Weights of a small self-supervised audio encoder (BEST-RQ).
Model: 3.41M parameters, log mel input, arch wavenet, norm batchnorm, depths [12], widths [192].
Training: soap at rate 0.002, 7200 steps, batches of 384.
Data: trained on acted Russian speech (Dusha), 26041 training examples, 106.2 epochs.
Rows from block 4, named by matrix and row number. Rows with one number belong to one channel. Each number is 128 + 24 x the weight over its row's rms, rounded and kept within 0 to 255. All counts start at 0. Numbers have three digits each. After the name is the row's rms in percent of the matrix's.
# filt: filter width-3 conv, dilation 16 (model.blocks.4.filt.weight, 192x192x3), inputs 182-191, a 3 kernel for each
# gate: gate width-3 conv, dilation 16 (model.blocks.4.gate.weight, 192x192x3), inputs 182-191, a 3 kernel for each
filt.89 105:105140125142120142096097085140107136139137119092098141148094158127145159115143081082163142
gate.89 095:118127133138154105141103129132137135113141139123114159095144104137111112132138123178117146
filt.90 097:152109137138138128136140110126115166120164124099105121167142134121124147109123141146154124
gate.90 095:165107115148130083151176117114115174102091145106161153101138114070146120111123148138149128
filt.91 102:145110122135164144127108130138147143120145132128161121120137129109069123126166105104127158
gate.91 106:138135102100096113179111139131103121105108121087151120131167105138156116085121098131129157
filt.92 099:167127090114150184051117154110101166129119114144095129109103115097147135101146109156148128
gate.92 106:151084137109117113142151165128102104094161156156148128154097096139121147120118134152133030
filt.93 096:131135170092117112125165127125163105161138212119125148133139116161124142091073114128150089
gate.93 101:177128126097134155146164170179193160113117144142139104121125147143110101104105072135081149
filt.94 100:117105142124134082118132139127138146112138145155132098149115140133148124110111127130121135
gate.94 096:148138128135163134119135156081118132159156082138168212143115115114128129136131134168123128
filt.95 106:144093137086125136156174102141148090183145121128086137087138092044111125141137145116105172
gate.95 105:117115137144114163168157149142119117177153110096158120136096101145133134187096110118128158
filt.96 100:102138135156097132154131120159135101144126164127125099133163124136133130129126156142129178
gate.96 102:079092116164144140105114108120180155160160111098161154140159100111124085129121140145126129
filt.97 106:175114108170128077142114148119115142095115113076117123126132128128125169119101142160144152
gate.97 103:106097155080137130158149146088163114120109125136134179100147113133158121145158104138153151
filt.98 103:136116144119149112126103130161134126112128135167104141146091118115120099102084132099110097
gate.98 103:116119109136132130133106094114138081131112165061167093147129131151126131143148108155125124
filt.99 098:131147136140108105113108116133141111140157145096115075134143123151121127157154125110107166
gate.99 096:122125148127119122167127137121109144111118168109130152063139125098081112125162094123122119
filt.100 102:116137135129119100099129103142131126113104151147105130097112118157121105114117093158124156
gate.100 100:121118117142143156116140132120123108148160103128104163122125100128143097122130076122143142
filt.101 102:131112130126148113121079149126133129140116148126175146123083127126098156108085146109159091
gate.101 098:156069145118123123101137159160100137108177135116113150088118183127165095142167129110161154
filt.102 100:104123134146112117115129151155134125120171151150128157131135143102136167199139167095119132
gate.102 098:138145124074119105105152138120137145134100130140112132146152167085128110084127103123088127
filt.103 101:154120134119120125128130120114116140157142120144101120148148116129093095108109102155172102
gate.103 094:105121122105118135123134156172134130132122109124123178160168096069136110133105141129138096
filt.104 098:137111136156125159136158142154114125154133146114140100143106174093125117124069093171139142
gate.104 096:131125100112188132109151144111092139103101135088156105128133115172149147132171093137124172
filt.105 103:127130094154097134131118126117179111131167095143108129132146160105116134084136149142157167
gate.105 106:091101175144154135141175112144156082132116086136148133106133141099098121156113133136129131
filt.106 103:169130131127114131128184141157130136103097090128107140098107144085092159103121082094157113
gate.106 102:159107148177115187146143162101125140092132175165147128121136115134111118152166106154188153
filt.107 104:118115121151121138117140154116141154135127092117103073103114161152159114102120131110132123
gate.107 103:160128152058109095104113166160124093123119141138125121071193126113117158104091119149129186
filt.108 100:137101115123154128174172107100156108131077134127112142115152142118091116122142135090112133
gate.108 097:119150118113149148114143137119122108139137156148099107147113093132135168070125100176162102
filt.109 099:126125154115111138145120129170127149168106142126105105150139105146141128144105116089147141
gate.109 094:121113121149107126173118140118103152155079136127144155123138075112118151148110125144128143
filt.110 094:120130102089137167141096109117107093146146158135156190131107156107100169136135148097150094
gate.110 101:114064120099168138144101131137121117133122110145136118099100114139113104134130115111182141
filt.111 099:124142157135152127101127149107136111082114124091133123085146185139135104145140132136129131
gate.111 098:124120128143132125130164163123116082086123086179144143099130149146102140142156107128135165
filt.112 096:123100111129143103175138118131097146136150119127150158119079112155150130134111157138149148
gate.112 095:111107122181137106151151115084127122144137060113148161123130081128134140118128157159144133
filt.113 100:147163126113145137124125130120127104133143151153136158112186116128127139137133100104152156
gate.113 097:149080114145142123106136122116128128136148143113136099127094101124129110126126118110103109
filt.114 103:114119130073137122167107167125100104126128141119125118096132121133139135154144106125157118
gate.114 102:149138126129169166117112138124133129120110104140215168116109129167105119114125119153119129
filt.115 101:112133136161119158138127124150120119125138103121141075121111125088130166109164146109124149
gate.115 108:111101169134126127137109186115174139147122141140137159132158141097156104112174151146142113
filt.116 091:073159128170146111132119133113101133131136162065126158082119139113126133119130123102103124
gate.116 094:144135100106130086135120125138132123128155115136129089130098173106153109150083092155111130
filt.117 102:137113086129133147118132109146153113156156111087133135127099134133158142111142131140118097
gate.117 099:132145151142131106135109172150141130162161150116109159121111091088149129073100157136130139
filt.118 101:105145136124104122133129120133118104118147124111105122176146171147170099118137157086160179
gate.118 098:113144144177106150087072143116106081164138113154151155114144136142146124142115115158149123
filt.119 105:091141106143115136128101137128125159133132135089168157119156138124073144128094156092184114
gate.119 112:097145121125094150179131131116132096134139177132138134168175119133092138164160123112163121
filt.120 095:105147100144086111108149169138125113086163141123142139089145114125125176154129147103156136
gate.120 094:119081151104129130066143150122081115121139177135123115123090110175127122082119148097110156
filt.121 101:156126126067135153159134150119082088137131152108121121101091087109149114157144091150110116
gate.121 099:120102114139097080109210165096142123154110149155156142096124139101145119132141135122148125
filt.122 101:140133125094108131142136178119117159143177168117125096171112137129130127098102140107128149
gate.122 102:067135113143153149135122159131136170121119125152160166170135109144167126133137152112164110
filt.123 102:143117119126116081137145119149127146112096168138157160126174112100136173158112162151155116
gate.123 099:108129105129159180163152172119140072155115158109109112115135171114138109113127146181109138
filt.124 098:163082113129146161119098081075158115090137146121162121119103139167113115089125140136123140
gate.124 101:137117125090108135161159166131168094127110115126166184088117118122106129164111128138164087
filt.125 098:131145128119123140126109144140137108133145130128119135132145144112142165131104133098116117
gate.125 098:094131093123130161097134098071119149153124167117163094157162140130216156145144164160141118
filt.126 098:186128132110110102116114113144132135114131161143097136081106163089111113079152170119151097
gate.126 104:123084135094132096155120116131163125134138170122152153150109138095119161122075107115131116
filt.127 099:129136116131151091171132142124152122100129113142130167114133101128141112118120098142156111
gate.127 094:132123176135152109143129161087130107177103135176112098078113097148123132151118146097158142
filt.128 097:082119138148104094159040153109126148144144115075145074107114138133112162136149148162153131
gate.128 102:117132152160101116158107080100133108102084115100122178116118172130147100084142109139132144
filt.129 100:147099140091094135142178137135146153144119143120156135126085179101125147128124168114097130
gate.129 106:136111099143107142120119181104131110139135136146102134168076130122119116131106149137148137
filt.130 094:110159103122110106121174112137172111132147109112181135133125121153105114132112165094138127
gate.130 103:140136155151115147123134134097106110171132147153186170133130136157135146117102089162152165
filt.131 098:131075152129159066136132083148168158108124116160111120116115151130091137134143126098146109
gate.131 102:143112106126127125143120167092144112184121129123063086121094124170091160134152105116139120
filt.132 101:097154122112192124130083154148147126086110141121134090124167119126126148134107133101138168
gate.132 107:087161107110130135128133141139155171137177121108133108134138097177121114100120169171117143
filt.133 101:087127103091121152142134112154089107141141122191097098159121104138170127112057150103161121
gate.133 106:141113143133115175155131162105159137139152141146139135113137137117139130118121135169125160
filt.134 102:144135136148151133179096147118117109127128126135109129084115109104109140166129128120135133
gate.134 100:123152170156160131112185153172134137163137103122114088151111114143094095151152149141132167
filt.135 107:111139165121149114182115132142116155164137165114113141179109149116115175115150078162147110
gate.135 102:123046148148129118145204128121063118182125121166134142137171159125121113126088108170133121
filt.136 095:082098067154136106100143107115185123144132118120186138133113132150126142155081119124122114
gate.136 092:103087124169097140124137126153114115141140118144117128139095143135134095144145122103140124
filt.137 095:123104132105127090133167136144161124129164100104137138119167114120136115142151094145124164
gate.137 108:170151102133106171095144132101110121109144139114122140074124084088108144054173121138119149
filt.138 103:134121104111100150140148122131126134098142170142191157141173127157114112137128121143137073
gate.138 100:132142123119145156130138137134073130115133099158121108166088154136101065150146131142102139
filt.139 099:125126161115167154111142112117108135144141134169095178157128151109129136121075133167123174
gate.139 097:115144134146124143109121183132133147154101106175164114098119166134163111156136119110149131
filt.140 103:143103120157093103134130117151111130140155143121093156098134117078180140104159154151140159
gate.140 098:115133135171135134071141114151159118116135130090129132135180097121125135140156102106156137
filt.141 107:162119091107140101178137182137148165115125101192127167169113123100141203139141127110095129
gate.141 107:139135116068122121133117089117138115179143059081122107115096074152155121127146144153122112
filt.142 096:138100150117109137120112177099112094146118116120114142123164150191172154120094118094135110
gate.142 092:145098121132117105114133112099133067145152162145173158109109091108153115124095112150117151
filt.143 101:172122111116119086154090101143142121159138148096113107126133156116168108144118135124090140
gate.143 104:107157095121146115102125117090150119139111138151124128103104109133130157150127177173114095
filt.144 095:140106117148137121119148092126074099079117157136124122143106093116134131098163153120135133
gate.144 100:122110132143134148126143143116151092115148143092164081132097164126128106101099159146152137
filt.145 104:112153140141112141104144165161130122128104174141147118073140116126156142138136110126110120
gate.145 102:125115106124119087122114147120134115139142139133130145127139135147127141129098125124137133
filt.146 100:111084130102125142096129155133116136127165148110132158149120126144115090123115127098089107
gate.146 094:125139166109122156119115099073110140131134150112144134119141117132117127123095105120130205
filt.147 097:163081124127113078127149112146121136115093100136097119127138142153155144094117118132131148
gate.147 096:096128143126124105146123140165116166125174095130111133120164109129105141171089111109112141
filt.148 095:123135141197125089123119126139145118170136151126139134166121158166087114127109107177110121
gate.148 102:119102140135120108122167135118116126141051093136135133136147149131137104156120134163115093
filt.149 099:139119097178100097128147135161156146102095127109120123100123114105131108140162155158116172
gate.149 096:116070102115122164105138163147135133098114114117126086153130154135120177086157166136130123
filt.150 093:087175105116142100152100113103091149125097155079133111104129116173103144089089128123130122
gate.150 092:146105166102100131112071123130145151145114123147163156126138174136126128163112145131149154
filt.151 102:082178115146173124147115126105104110121150093099146116128107194182143117153153169114083136
gate.151 103:122117150121136174124160154104146152135111088146132163121099103134148118145133165122134123
filt.152 101:150158126178123110139146135147131162096103143138132060124093151106150142127112164123137124
gate.152 098:137078072079135118100093142122137109156152128188122124096158133193145144103091090135139157
filt.153 097:133113103108136132139101173163140135134128144135159154143142141145153151119126128109132167
gate.153 101:118105137140172132146119137114076113123168150113108096102145187122135140133116094132145113
filt.154 106:130175142092155125158161120121115144168130134165173143163172129137137062147144105117147101
gate.154 099:067152096088157124127131106131155134117151154110135143151185148128173161122159117161137153
filt.155 102:139106100129089153125125134129152167118141134098118151140117092172114135136129122119168118
gate.155 098:112124115151142112130103156115129112144117125160168095102131097120106094106127093106144129
filt.156 095:115132110157131120113154139113150133121138117077094132091151110107140201163174134115109164
gate.156 102:106113108120101121134137143181139099137184131139105179122098121141131142111098119150136138
filt.157 103:117132152120165135127147128154118143129123148135120168139131149121165092138141145168104174
gate.157 099:117150114130107145093135098116169100098138103152118102162156104138129104141093154109144153
filt.158 094:121167118102099138119122137104189082140153144138137128088105119157123162086147087127115123
gate.158 103:134115112113112108114152129114122109084108135149196117152111155111153139126146066148102137
filt.159 101:116142144124132123099081084164094112137144138135174102127119109151124125206130160142140101
gate.159 096:142148113097145127173159143122116069145139141128147151125132164166121105153114145172165108
filt.160 106:108126119152075163078126098128111080140145169148112185106128133114138110119092149094134134
gate.160 109:138092150143183160139124177109114128101109156134118117110114158096156099154142100191110097
filt.161 104:149110155127155136138148098109114111138136098087137143149167121169120108187156126145095143
gate.161 100:144093089123155181147151151114111130123124128150142156126128144134130184112115158061113128
filt.162 100:115151103182116121086126104113130116129094153114104123109129114125122158156117123111118171
gate.162 105:174123107136153140103141181130110103125134109163139160139135114137111161084139109140169118
filt.163 099:158110114147081109086118157102146104112125100114106116136131086112130099133136154103126108
gate.163 094:109106088153152116171120127117149117152130159135157084121130096107123092137124155141124106
filt.164 097:128103081094117135130130162160140079148128125075112128103120112121107096132129086086115100
gate.164 101:122094086122140138127115111127135203132162084150138109124134105116077098090135152128141148
filt.165 099:145143127158122164102167153112133176159097124086145103108136130103117133155132168118132125
gate.165 104:129099079089141131135116124109155125186162155120137189081113117157156147105156159161147107
filt.166 103:134107149125148116133147090113113141123197135135116138087157125121171098176126146115105160
gate.166 099:114092137106151142131168126116125178100093146107109137116138097116127141157142125102199108
filt.167 095:159146107123147071111143104104094140127088162110154138125104121154092089135091181117107158
gate.167 097:126130132103179113186074161139133142146131081107098152087156107157151084079191125180119136
filt.168 101:132122173083125122106118092130113117145159128127099148176117110143129159131124170090125137
gate.168 101:178092100118164122132143142116109185155115159126125175184116126090116109162129117099147145
filt.169 104:102156087138160123133128136136146128121154162123128166087131076167073096109107130139128105
gate.169 105:131108146137114112118162169077116170136138142124128113126139150151124100126127100107136105
filt.170 102:137134085106118135119134098104107106166140173157129105160137054102100147123110104150148169
gate.170 095:104129111139098109150108168097113180129125127076100107130142164141127135146117159166154169
filt.171 104:143112119126130079094145101143165130083105104143115110121154103097145115118140140128116132
gate.171 099:154103127106111112129097108148153122117135090116154157120140109119106138130118106174121149
filt.172 099:133101112147127138147120143117110149128147147127116104123118136143098148106135143118183128
gate.172 100:128149125129169084143154154152122163115119136124117137111114100160104123103082128151134151
filt.173 103:115139081123114110094124146102137111133131142158112135078120135117098116128133113111134147
gate.173 102:116137097096143148134131128128175141188115134139105138120131090167149092123143104104108133