config = dict(
    win_length=400,
    residual_init='none',
    one_sided=False,
)
Rows from block 4 of a small self-supervised audio encoder (BEST-RQ), named by matrix and row number. Rows with one number belong to one channel. Each number is 500 + 50 x the weight over its row's rms, rounded and kept within 0 to 999. All counts start at 0. Numbers have three digits each.
After each channel's rows are labels from the 100 clips, of 14848, where the channel reaches its largest size: "top examples" is what is common among them. Only what is clearly more common there than usual is listed. The data: acted Russian speech (Dusha).
# filt: filter width-3 conv, dilation 16 (model.blocks.4.filt.weight, 192x192x3, each kernel summed), inputs 64-127
# gate: gate width-3 conv, dilation 16 (model.blocks.4.gate.weight, 192x192x3, each kernel summed), inputs 64-127
# out: residual pointwise conv (model.blocks.4.out.weight, 192x192x1, transposed), outputs 64-127

filt.152:469491556529554564535502506454492553536532437541487515541474441521501476510557487513465422531570529494518522506559535480517527427551463443443502574615374514524516535508580553528529483541423499
gate.152:557572490523433464535439454468475469444466480543510467547520529399448487549555517510542540457529572515426624447455578543540484530496462432540558546551451546487544469461523414494462467510477508
out.152:482557471498494506493511444476403501514470406583421503481520406537495537592548538445493465487528501507529562539460539494527495507461497517514491517341546424485536544441490429457544505445552475
top examples: emotion: positive

filt.147:486556473494578499595384496491474500501459533487499536449513461483566534457456513576487444512526486496483447531515509484529598480415447495363509617516514499565478418477506444507505529565432505
gate.147:510500586552590434576506467497477561401449499514527497548497453525427464598568433478558532468604461506563563561541441406434583520479482408398471465486554415602565514575512494562481529473492453
out.147:501465513427489507448484507440538500469458465462453522566421495473451523491490535455440455492504410515433523521459488488541497476569469548496538499445549441534510449544433467478495553558502509
top examples: emotion: positive

filt.98:532525464551455477434543491462526466489523494479545485523488534458470473467384469469558481499545445551618505623525462517470541454495434491459514520493523559538467565422506564509533502470552550
gate.98:479503548454502487516435434448525534532487436530416497495457532568422486475482551541540532570512467487491540459579373507453505506531547456510529495552504489520520508492582463549523502469579555
out.98:439452429467514571427465546452496554541517484619456463560386476534514627469558572541450404462515468540429539535422506478478500518399503509511513488491514484421497460457498459527542474445496534
top examples: emotion: positive

filt.155:495487497503427488552537472505509546487559427456467560502458465391546504436494458503508443493531521466617480380533463381462443452480472478518501536547577534490583509528521604521557467464493581
gate.155:466456493534459467558497443532523533543389521520584471593593501499398523523489465416530565456488538529509448450454487467510437523454474478471548541478596528575528515525520484625559585568482543
out.155:453485468506445549471404498479444459501383479485485434578370426548529501555480480401531489470541590559561439500469534522489477586499555445502605552519530510539499499463515527450649517512506573
top examples: emotion: positive

filt.114:547541533529466541566493519653515516473602544521447441523592452548561386538499489559534526469582481511484586486456449511450496473527521530482470471553516543484584447477492483460424482577525452
gate.114:556464518433492551510419490498520443483497434476396555500550643587552500443447473483472533489534419577520443476491501406527521573480387509528426590527578612475568570531445507532582556502484577
out.114:444537536518430389453500518494551548545558431483537491481595501405463471546539492566538382474543591514525485410496396551414545552529511475490401516546544450479453475540446553469516571450531538
top examples: emotion: positive

filt.17:492557555551493495478487527534461536594587514602450473513449460441605399529530408593494524581438542465485438512423509412503541509514544402410465338392529482523504369503400515427563505532551490
gate.17:403482570561532507387424478531560543525436428441475585561477508524466553412567477504541409536594498476496535501421438482476367438554520470430509473520586479446491498456544551539509485479430560
out.17:505418429482481559508532511525443523487522477521526469489529493547517473468565572397560441443500550449629469551525604530512545547494515560484572474520493397513542472462550516609489486522509577
top examples: emotion: angry

filt.44:430484545435484453508467482467538455574560493499445521488530480571554497560520506552470397485476383618522519546537536350610517428566560481576523489476412480518465594467524430481536478472396478
gate.44:611503460476522442500445460547428473563522359547515512557543422489512503530428466603553531463467506575579380435504530424488445473382430493440476500550502556590529496520440501483414554549548424
out.44:465434514473544551575405420475504568508573487532468432538523539516562513537452408573517412596388465494457445568452457569423529538499463520438451483452507568558432532601489473446481586420527519
top examples: emotion: positive

filt.36:417585394538495479573524488484527494444539447500649533564501419485604480538456415538430490418510467486505397556491558518437469453492533546609494405541539485528460545524476545524549533471502397
gate.36:455450567582511485562546449477488504584467440457545588566535478500549514434538470558455566546438482479517448497467390485450471471468454402523470578495467466477460509518641490549487438506538563
out.36:500403533483493598477563465497489437584432433442504489547490458478502538519541589518418526583422610515692528530411507483534480459474536565510540506431409604586509472482490546550489473435476439
top examples: emotion: positive

filt.10:551535526487402387367527476458467531408448529603473480476569520513551589524534490479432544401521452572481446421485626473562491474543481453491519474360525470492517498465528504477583416507490525
gate.10:556498582499453489585505512461567507452453530535511426605371497526525519379570531470509513572545486516513478527519506493610555616471546460495471414541497476482510452394431527491496447459374541
out.10:576422526391581434555439557401481496535479450479419552525546516513379498584461409529513621497451508517479443483504465549439490441586477533473405518551500520443449458438498545551434453500437527
top examples: emotion: angry