From a checkpoint of a small self-supervised audio encoder (BEST-RQ).
Model: log mel input, arch wavenet, depths [12].
Training: soap at rate 0.002, 7200 steps.
Data: trained on acted Russian speech (Dusha), 26041 training examples, 106.2 epochs.
Rows from block 9 of a small self-supervised audio encoder (BEST-RQ), named by matrix and row number. Rows with one number belong to one channel. Each number is 200 + 40 x the weight over its row's rms, rounded and kept within 0 to 999. All counts start at 0.
After each channel's rows are labels from the 100 clips, of 14848, where the channel reaches its largest size: "responds to" is what is common among them. Only what is clearly more common there than usual is listed. The data: acted Russian speech (Dusha). In brackets: how many of the 100.
# filt: filter width-3 conv, dilation 16 (model.blocks.9.filt.weight, 192x192x3, each kernel summed), inputs 0-95
# gate: gate width-3 conv, dilation 16 (model.blocks.9.gate.weight, 192x192x3, each kernel summed), inputs 0-95
# out: residual pointwise conv (model.blocks.9.out.weight, 192x192x1, transposed), outputs 0-95

filt.9,135,228,227,194,128,153,190,237,196,285,248,214,235,176,183,147,198,218,254,223,167,208,161,176,238,154,222,181,252,185,145,202,189,241,203,172,211,250,174,148,167,257,237,196,195,178,217,226,155,189,247,123,128,208,209,163,178,199,185,174,212,199,163,192,169,187,227,128,222,231,252,109,258,213,131,136,184,168,134,209,190,184,176,207,175,178,172,236,220,230,237,66,220,217,182,196
gate.9,219,213,233,218,199,266,146,146,172,212,204,183,205,216,249,177,246,209,238,156,217,203,220,181,201,233,130,210,209,206,198,230,308,223,194,147,208,146,157,186,227,147,261,273,221,239,139,214,188,226,211,160,193,224,226,291,137,215,171,187,201,215,195,246,266,199,197,127,182,184,253,220,200,182,273,219,253,229,267,149,242,234,218,157,202,143,124,145,141,137,276,213,148,213,158,217
out.9,161,236,222,215,108,135,167,234,252,153,162,261,164,207,181,218,300,137,211,203,170,108,159,228,180,173,146,159,127,180,206,184,177,209,188,176,215,167,221,239,232,157,129,174,212,188,239,120,213,173,160,284,193,217,229,214,259,171,224,209,133,217,128,171,242,174,228,194,138,184,230,273,178,189,153,190,241,233,264,228,203,168,235,200,146,218,167,223,177,211,170,181,232,165,214,210
responds to: emotion: positive (45)

filt.133,202,149,239,166,235,176,261,255,174,100,217,224,207,209,223,188,186,190,230,216,244,179,222,190,237,212,242,164,156,161,206,163,187,212,200,296,195,187,258,117,211,226,180,186,139,229,184,176,232,142,211,243,187,187,162,187,152,186,209,218,236,197,192,168,185,254,199,166,216,179,183,143,145,124,247,247,235,205,175,272,215,209,184,202,171,229,91,238,136,200,222,196,103,230,196,122
gate.133,161,215,178,175,193,318,241,256,204,188,260,293,177,203,244,252,139,221,154,205,189,169,227,105,260,173,143,184,201,265,173,166,186,169,202,275,211,205,199,159,193,216,200,211,198,197,227,203,251,231,151,212,205,189,172,157,144,288,188,172,245,199,234,257,263,205,192,223,211,196,165,180,306,187,215,278,188,175,181,263,170,171,181,148,166,228,116,202,155,237,175,175,224,228,206,190
out.133,208,211,183,220,220,200,184,187,244,284,255,215,126,249,195,256,203,224,160,249,217,182,186,209,252,230,199,260,274,169,212,184,160,194,245,255,258,175,215,205,143,198,277,227,182,252,136,201,151,191,181,191,168,228,186,234,188,222,184,270,163,200,172,161,220,175,201,187,209,158,196,200,272,180,122,137,214,239,198,155,180,259,194,178,259,217,216,246,204,187,134,291,246,171,235,225
responds to: emotion: sad (57)

filt.8,229,214,219,257,196,112,210,168,201,131,199,223,168,228,200,206,176,171,217,160,184,172,160,142,218,121,193,202,240,183,147,210,153,148,232,218,126,228,172,255,174,204,209,108,210,192,221,171,146,192,167,206,102,242,263,244,146,220,244,185,194,183,179,206,233,183,181,247,202,201,168,131,223,167,296,227,196,164,224,189,169,180,212,202,207,203,222,220,292,242,166,154,176,131,170,277
gate.8,186,162,127,180,180,204,225,182,208,116,238,219,170,261,213,226,127,243,179,265,245,243,173,232,215,184,212,186,167,232,212,204,182,151,194,231,206,277,185,212,255,237,242,240,217,204,204,140,226,182,152,129,204,201,234,182,146,161,229,131,204,184,211,251,174,193,161,214,181,159,179,124,272,202,150,181,113,189,220,242,202,156,156,231,249,243,111,240,137,258,256,158,242,213,241,262
out.8,209,198,186,189,262,249,140,151,218,179,169,141,233,138,220,210,146,198,208,194,213,178,155,279,260,232,169,200,231,192,208,185,196,188,161,240,231,189,257,246,250,194,238,203,219,184,155,204,216,241,111,291,212,180,212,248,204,231,219,178,139,191,132,168,275,170,217,248,260,234,298,211,181,265,220,166,215,289,195,272,181,185,155,186,182,148,143,150,152,187,166,137,229,168,221,206
responds to: emotion: sad (55)

filt.88,235,189,182,227,249,217,180,241,266,251,204,214,204,186,185,236,215,157,207,198,218,176,159,194,205,187,153,164,172,113,186,180,237,184,224,203,201,222,215,157,187,151,222,204,216,227,228,229,258,248,195,213,194,203,164,157,129,274,148,139,224,230,198,157,195,203,270,226,204,196,261,163,207,193,189,110,214,217,248,227,291,162,213,140,186,158,283,211,186,164,165,152,253,254,138,182
gate.88,213,221,179,231,183,158,179,146,180,168,317,200,213,178,233,154,181,209,114,230,146,197,211,192,254,240,208,214,199,272,172,273,199,191,233,213,142,174,288,213,164,180,168,281,191,189,204,203,106,203,221,216,150,140,253,172,244,165,163,218,208,190,181,217,222,236,164,218,151,234,200,174,294,178,195,144,200,233,143,208,184,230,153,305,245,196,148,249,155,187,164,198,152,200,172,237
out.88,209,220,201,225,171,210,260,162,256,254,157,247,248,228,200,228,203,181,213,239,234,136,252,233,218,171,168,139,226,242,202,180,216,216,200,216,203,193,204,128,166,202,220,203,218,145,244,158,205,179,201,232,205,239,259,186,154,141,217,179,143,227,240,173,224,125,221,185,206,219,197,204,224,255,260,217,99,185,134,248,173,193,174,238,188,161,159,191,205,216,208,167,225,186,189,167
responds to: emotion: sad (60)

filt.160,164,166,193,172,101,217,159,235,236,172,192,208,258,277,195,127,191,186,148,171,201,234,165,162,144,187,177,184,219,169,227,211,222,202,174,150,154,245,197,177,190,188,113,205,240,189,204,102,177,198,244,242,253,175,227,230,192,177,168,252,300,241,213,178,184,229,169,210,247,197,149,221,172,192,135,167,138,257,246,246,196,148,172,215,158,193,163,290,244,120,233,192,218,205,201,198
gate.160,243,170,244,152,193,168,239,173,224,108,265,266,182,154,230,128,184,205,258,210,209,196,139,235,181,204,223,247,165,186,192,183,196,151,187,200,158,173,206,186,156,205,176,183,189,273,180,210,201,256,204,196,197,153,148,200,172,175,156,121,271,236,165,270,298,245,157,208,231,190,174,232,216,240,182,227,176,197,147,148,223,205,205,256,191,313,133,203,184,132,184,129,224,184,267,157
out.160,185,290,133,188,166,190,172,205,210,279,254,224,198,204,157,265,220,212,234,302,293,154,167,158,252,181,168,237,154,172,205,240,183,236,278,220,239,195,143,193,212,233,181,200,180,199,223,219,231,233,145,244,144,209,166,222,243,167,202,194,177,225,133,217,199,136,228,213,226,218,207,175,222,266,237,167,201,161,164,131,227,248,214,187,184,160,184,235,304,261,142,181,225,250,193,205
responds to: emotion: sad (59)

filt.87,183,218,274,186,196,169,228,135,172,169,228,207,139,213,111,163,241,195,187,113,246,192,220,177,194,207,198,125,142,130,151,250,201,209,227,182,228,191,161,185,143,155,171,145,187,141,187,196,239,212,341,212,241,162,143,167,187,183,195,185,143,150,227,207,181,231,230,190,194,229,203,283,192,227,165,194,161,231,213,122,240,154,241,229,188,244,205,140,240,188,222,229,265,177,187,164
gate.87,229,216,235,118,190,130,184,131,129,250,143,181,176,192,240,231,215,152,189,189,150,213,168,259,211,165,167,194,242,183,179,174,201,196,224,189,123,221,233,171,254,252,141,293,185,203,175,116,143,146,193,175,185,186,276,241,170,169,214,217,230,255,160,209,247,219,267,274,199,207,260,166,201,128,159,130,214,164,222,171,209,236,184,236,163,136,154,130,133,235,248,178,208,218,259,241
out.87,222,176,194,226,131,175,224,252,245,252,292,177,315,107,183,226,174,165,229,160,203,183,267,165,189,230,208,162,172,125,210,208,261,216,229,195,184,228,203,181,240,221,175,217,124,269,184,175,144,116,252,224,145,154,184,249,188,185,206,151,82,182,217,187,136,219,229,160,167,259,184,193,228,184,224,262,201,237,141,145,186,200,208,237,217,206,201,181,181,212,275,153,188,165,179,183
responds to: emotion: angry (39)

filt.84,225,192,201,223,177,175,204,218,211,149,256,224,162,183,183,69,180,200,204,205,237,95,129,240,211,275,189,220,164,241,231,222,166,166,215,242,245,208,218,263,214,212,201,237,179,208,184,168,154,184,193,213,243,195,284,252,150,237,192,216,165,163,221,190,216,164,233,213,172,247,262,163,206,154,185,253,139,192,220,214,194,217,200,168,172,183,197,274,193,229,146,189,177,164,177,165
gate.84,186,230,168,172,152,212,247,193,125,152,219,277,247,196,258,186,245,224,206,227,156,231,279,208,224,216,240,279,111,203,208,181,195,162,232,189,224,143,261,260,142,182,203,293,213,121,251,236,204,147,260,267,206,216,206,243,286,174,204,149,189,185,244,211,196,188,169,249,178,226,227,133,211,275,168,233,169,153,165,219,225,245,230,211,198,211,209,286,176,164,293,176,241,247,195,184
out.84,132,203,183,202,261,202,160,213,279,212,226,203,176,198,152,200,220,184,248,195,227,240,202,234,209,170,281,169,309,221,198,234,151,157,209,226,203,255,206,162,183,190,169,154,218,234,131,140,215,96,247,225,200,201,253,182,214,212,280,207,215,287,197,200,174,226,115,173,214,251,180,237,219,240,187,206,236,188,162,226,171,217,183,227,208,223,247,124,198,233,151,208,205,173,260,215
responds to: emotion: sad (59)

filt.166,214,203,204,120,199,300,197,168,174,184,191,164,188,237,183,209,228,206,205,246,255,175,209,265,170,193,168,166,149,266,138,205,229,197,153,147,97,259,178,165,241,145,205,144,173,210,237,133,191,208,177,152,221,202,179,260,137,220,199,126,182,205,179,194,263,225,148,233,226,212,177,227,198,175,138,202,221,200,232,244,230,177,162,173,214,209,111,188,153,160,241,136,169,219,257,263
gate.166,223,146,201,171,260,245,187,221,265,207,283,165,227,273,175,230,181,180,199,218,179,187,210,207,152,255,155,235,213,198,223,203,270,154,207,202,201,186,221,193,131,197,223,219,108,219,216,108,164,201,197,146,141,187,277,117,188,201,206,162,174,260,192,218,284,146,218,214,195,148,101,135,169,221,243,198,190,144,199,136,157,206,200,221,239,192,297,239,196,203,233,299,171,140,224,231
out.166,157,118,281,200,182,209,219,148,277,189,191,238,215,197,199,300,266,260,189,276,187,184,171,209,192,187,176,154,251,255,269,236,251,157,207,250,261,219,167,258,254,180,198,128,159,191,223,184,180,215,277,163,218,268,195,194,210,198,170,217,195,215,187,193,269,162,222,107,201,235,200,243,206,167,210,209,221,192,205,109,129,221,127,185,150,183,210,202,192,214,176,205,141,310,194,257
responds to: emotion: sad (54)

filt.102,225,202,221,166,168,179,166,164,165,237,249,214,162,258,208,304,218,167,250,183,209,246,248,200,281,173,197,204,169,189,211,279,217,188,212,222,234,146,266,139,242,169,170,164,227,269,156,245,132,158,189,133,222,186,247,89,192,154,229,205,212,185,191,198,188,178,273,194,206,81,216,188,136,276,285,203,169,173,220,196,247,240,217,168,277,213,260,210,189,184,238,272,159,208,143,249
gate.102,241,183,145,154,208,174,194,208,184,201,171,180,184,68,221,251,164,194,252,239,148,259,266,195,109,259,142,250,183,209,166,207,279,198,188,158,137,230,200,188,189,179,276,239,143,250,220,123,189,278,217,177,144,147,192,193,176,190,126,182,311,195,196,207,162,178,154,178,207,191,210,186,192,225,183,169,216,170,228,190,170,179,228,237,201,196,267,243,225,159,135,122,214,167,241,214
out.102,218,174,141,176,190,241,150,237,224,175,178,205,255,191,185,185,154,176,147,188,162,204,157,238,165,283,256,211,217,200,224,160,197,170,157,131,175,207,246,202,128,131,191,191,154,147,221,230,222,226,168,219,231,233,249,196,167,259,218,207,215,222,223,158,149,153,165,271,159,191,217,189,171,291,198,202,273,191,189,212,156,185,194,223,180,145,229,205,222,154,183,162,149,236,196,170
responds to: emotion: neutral (60)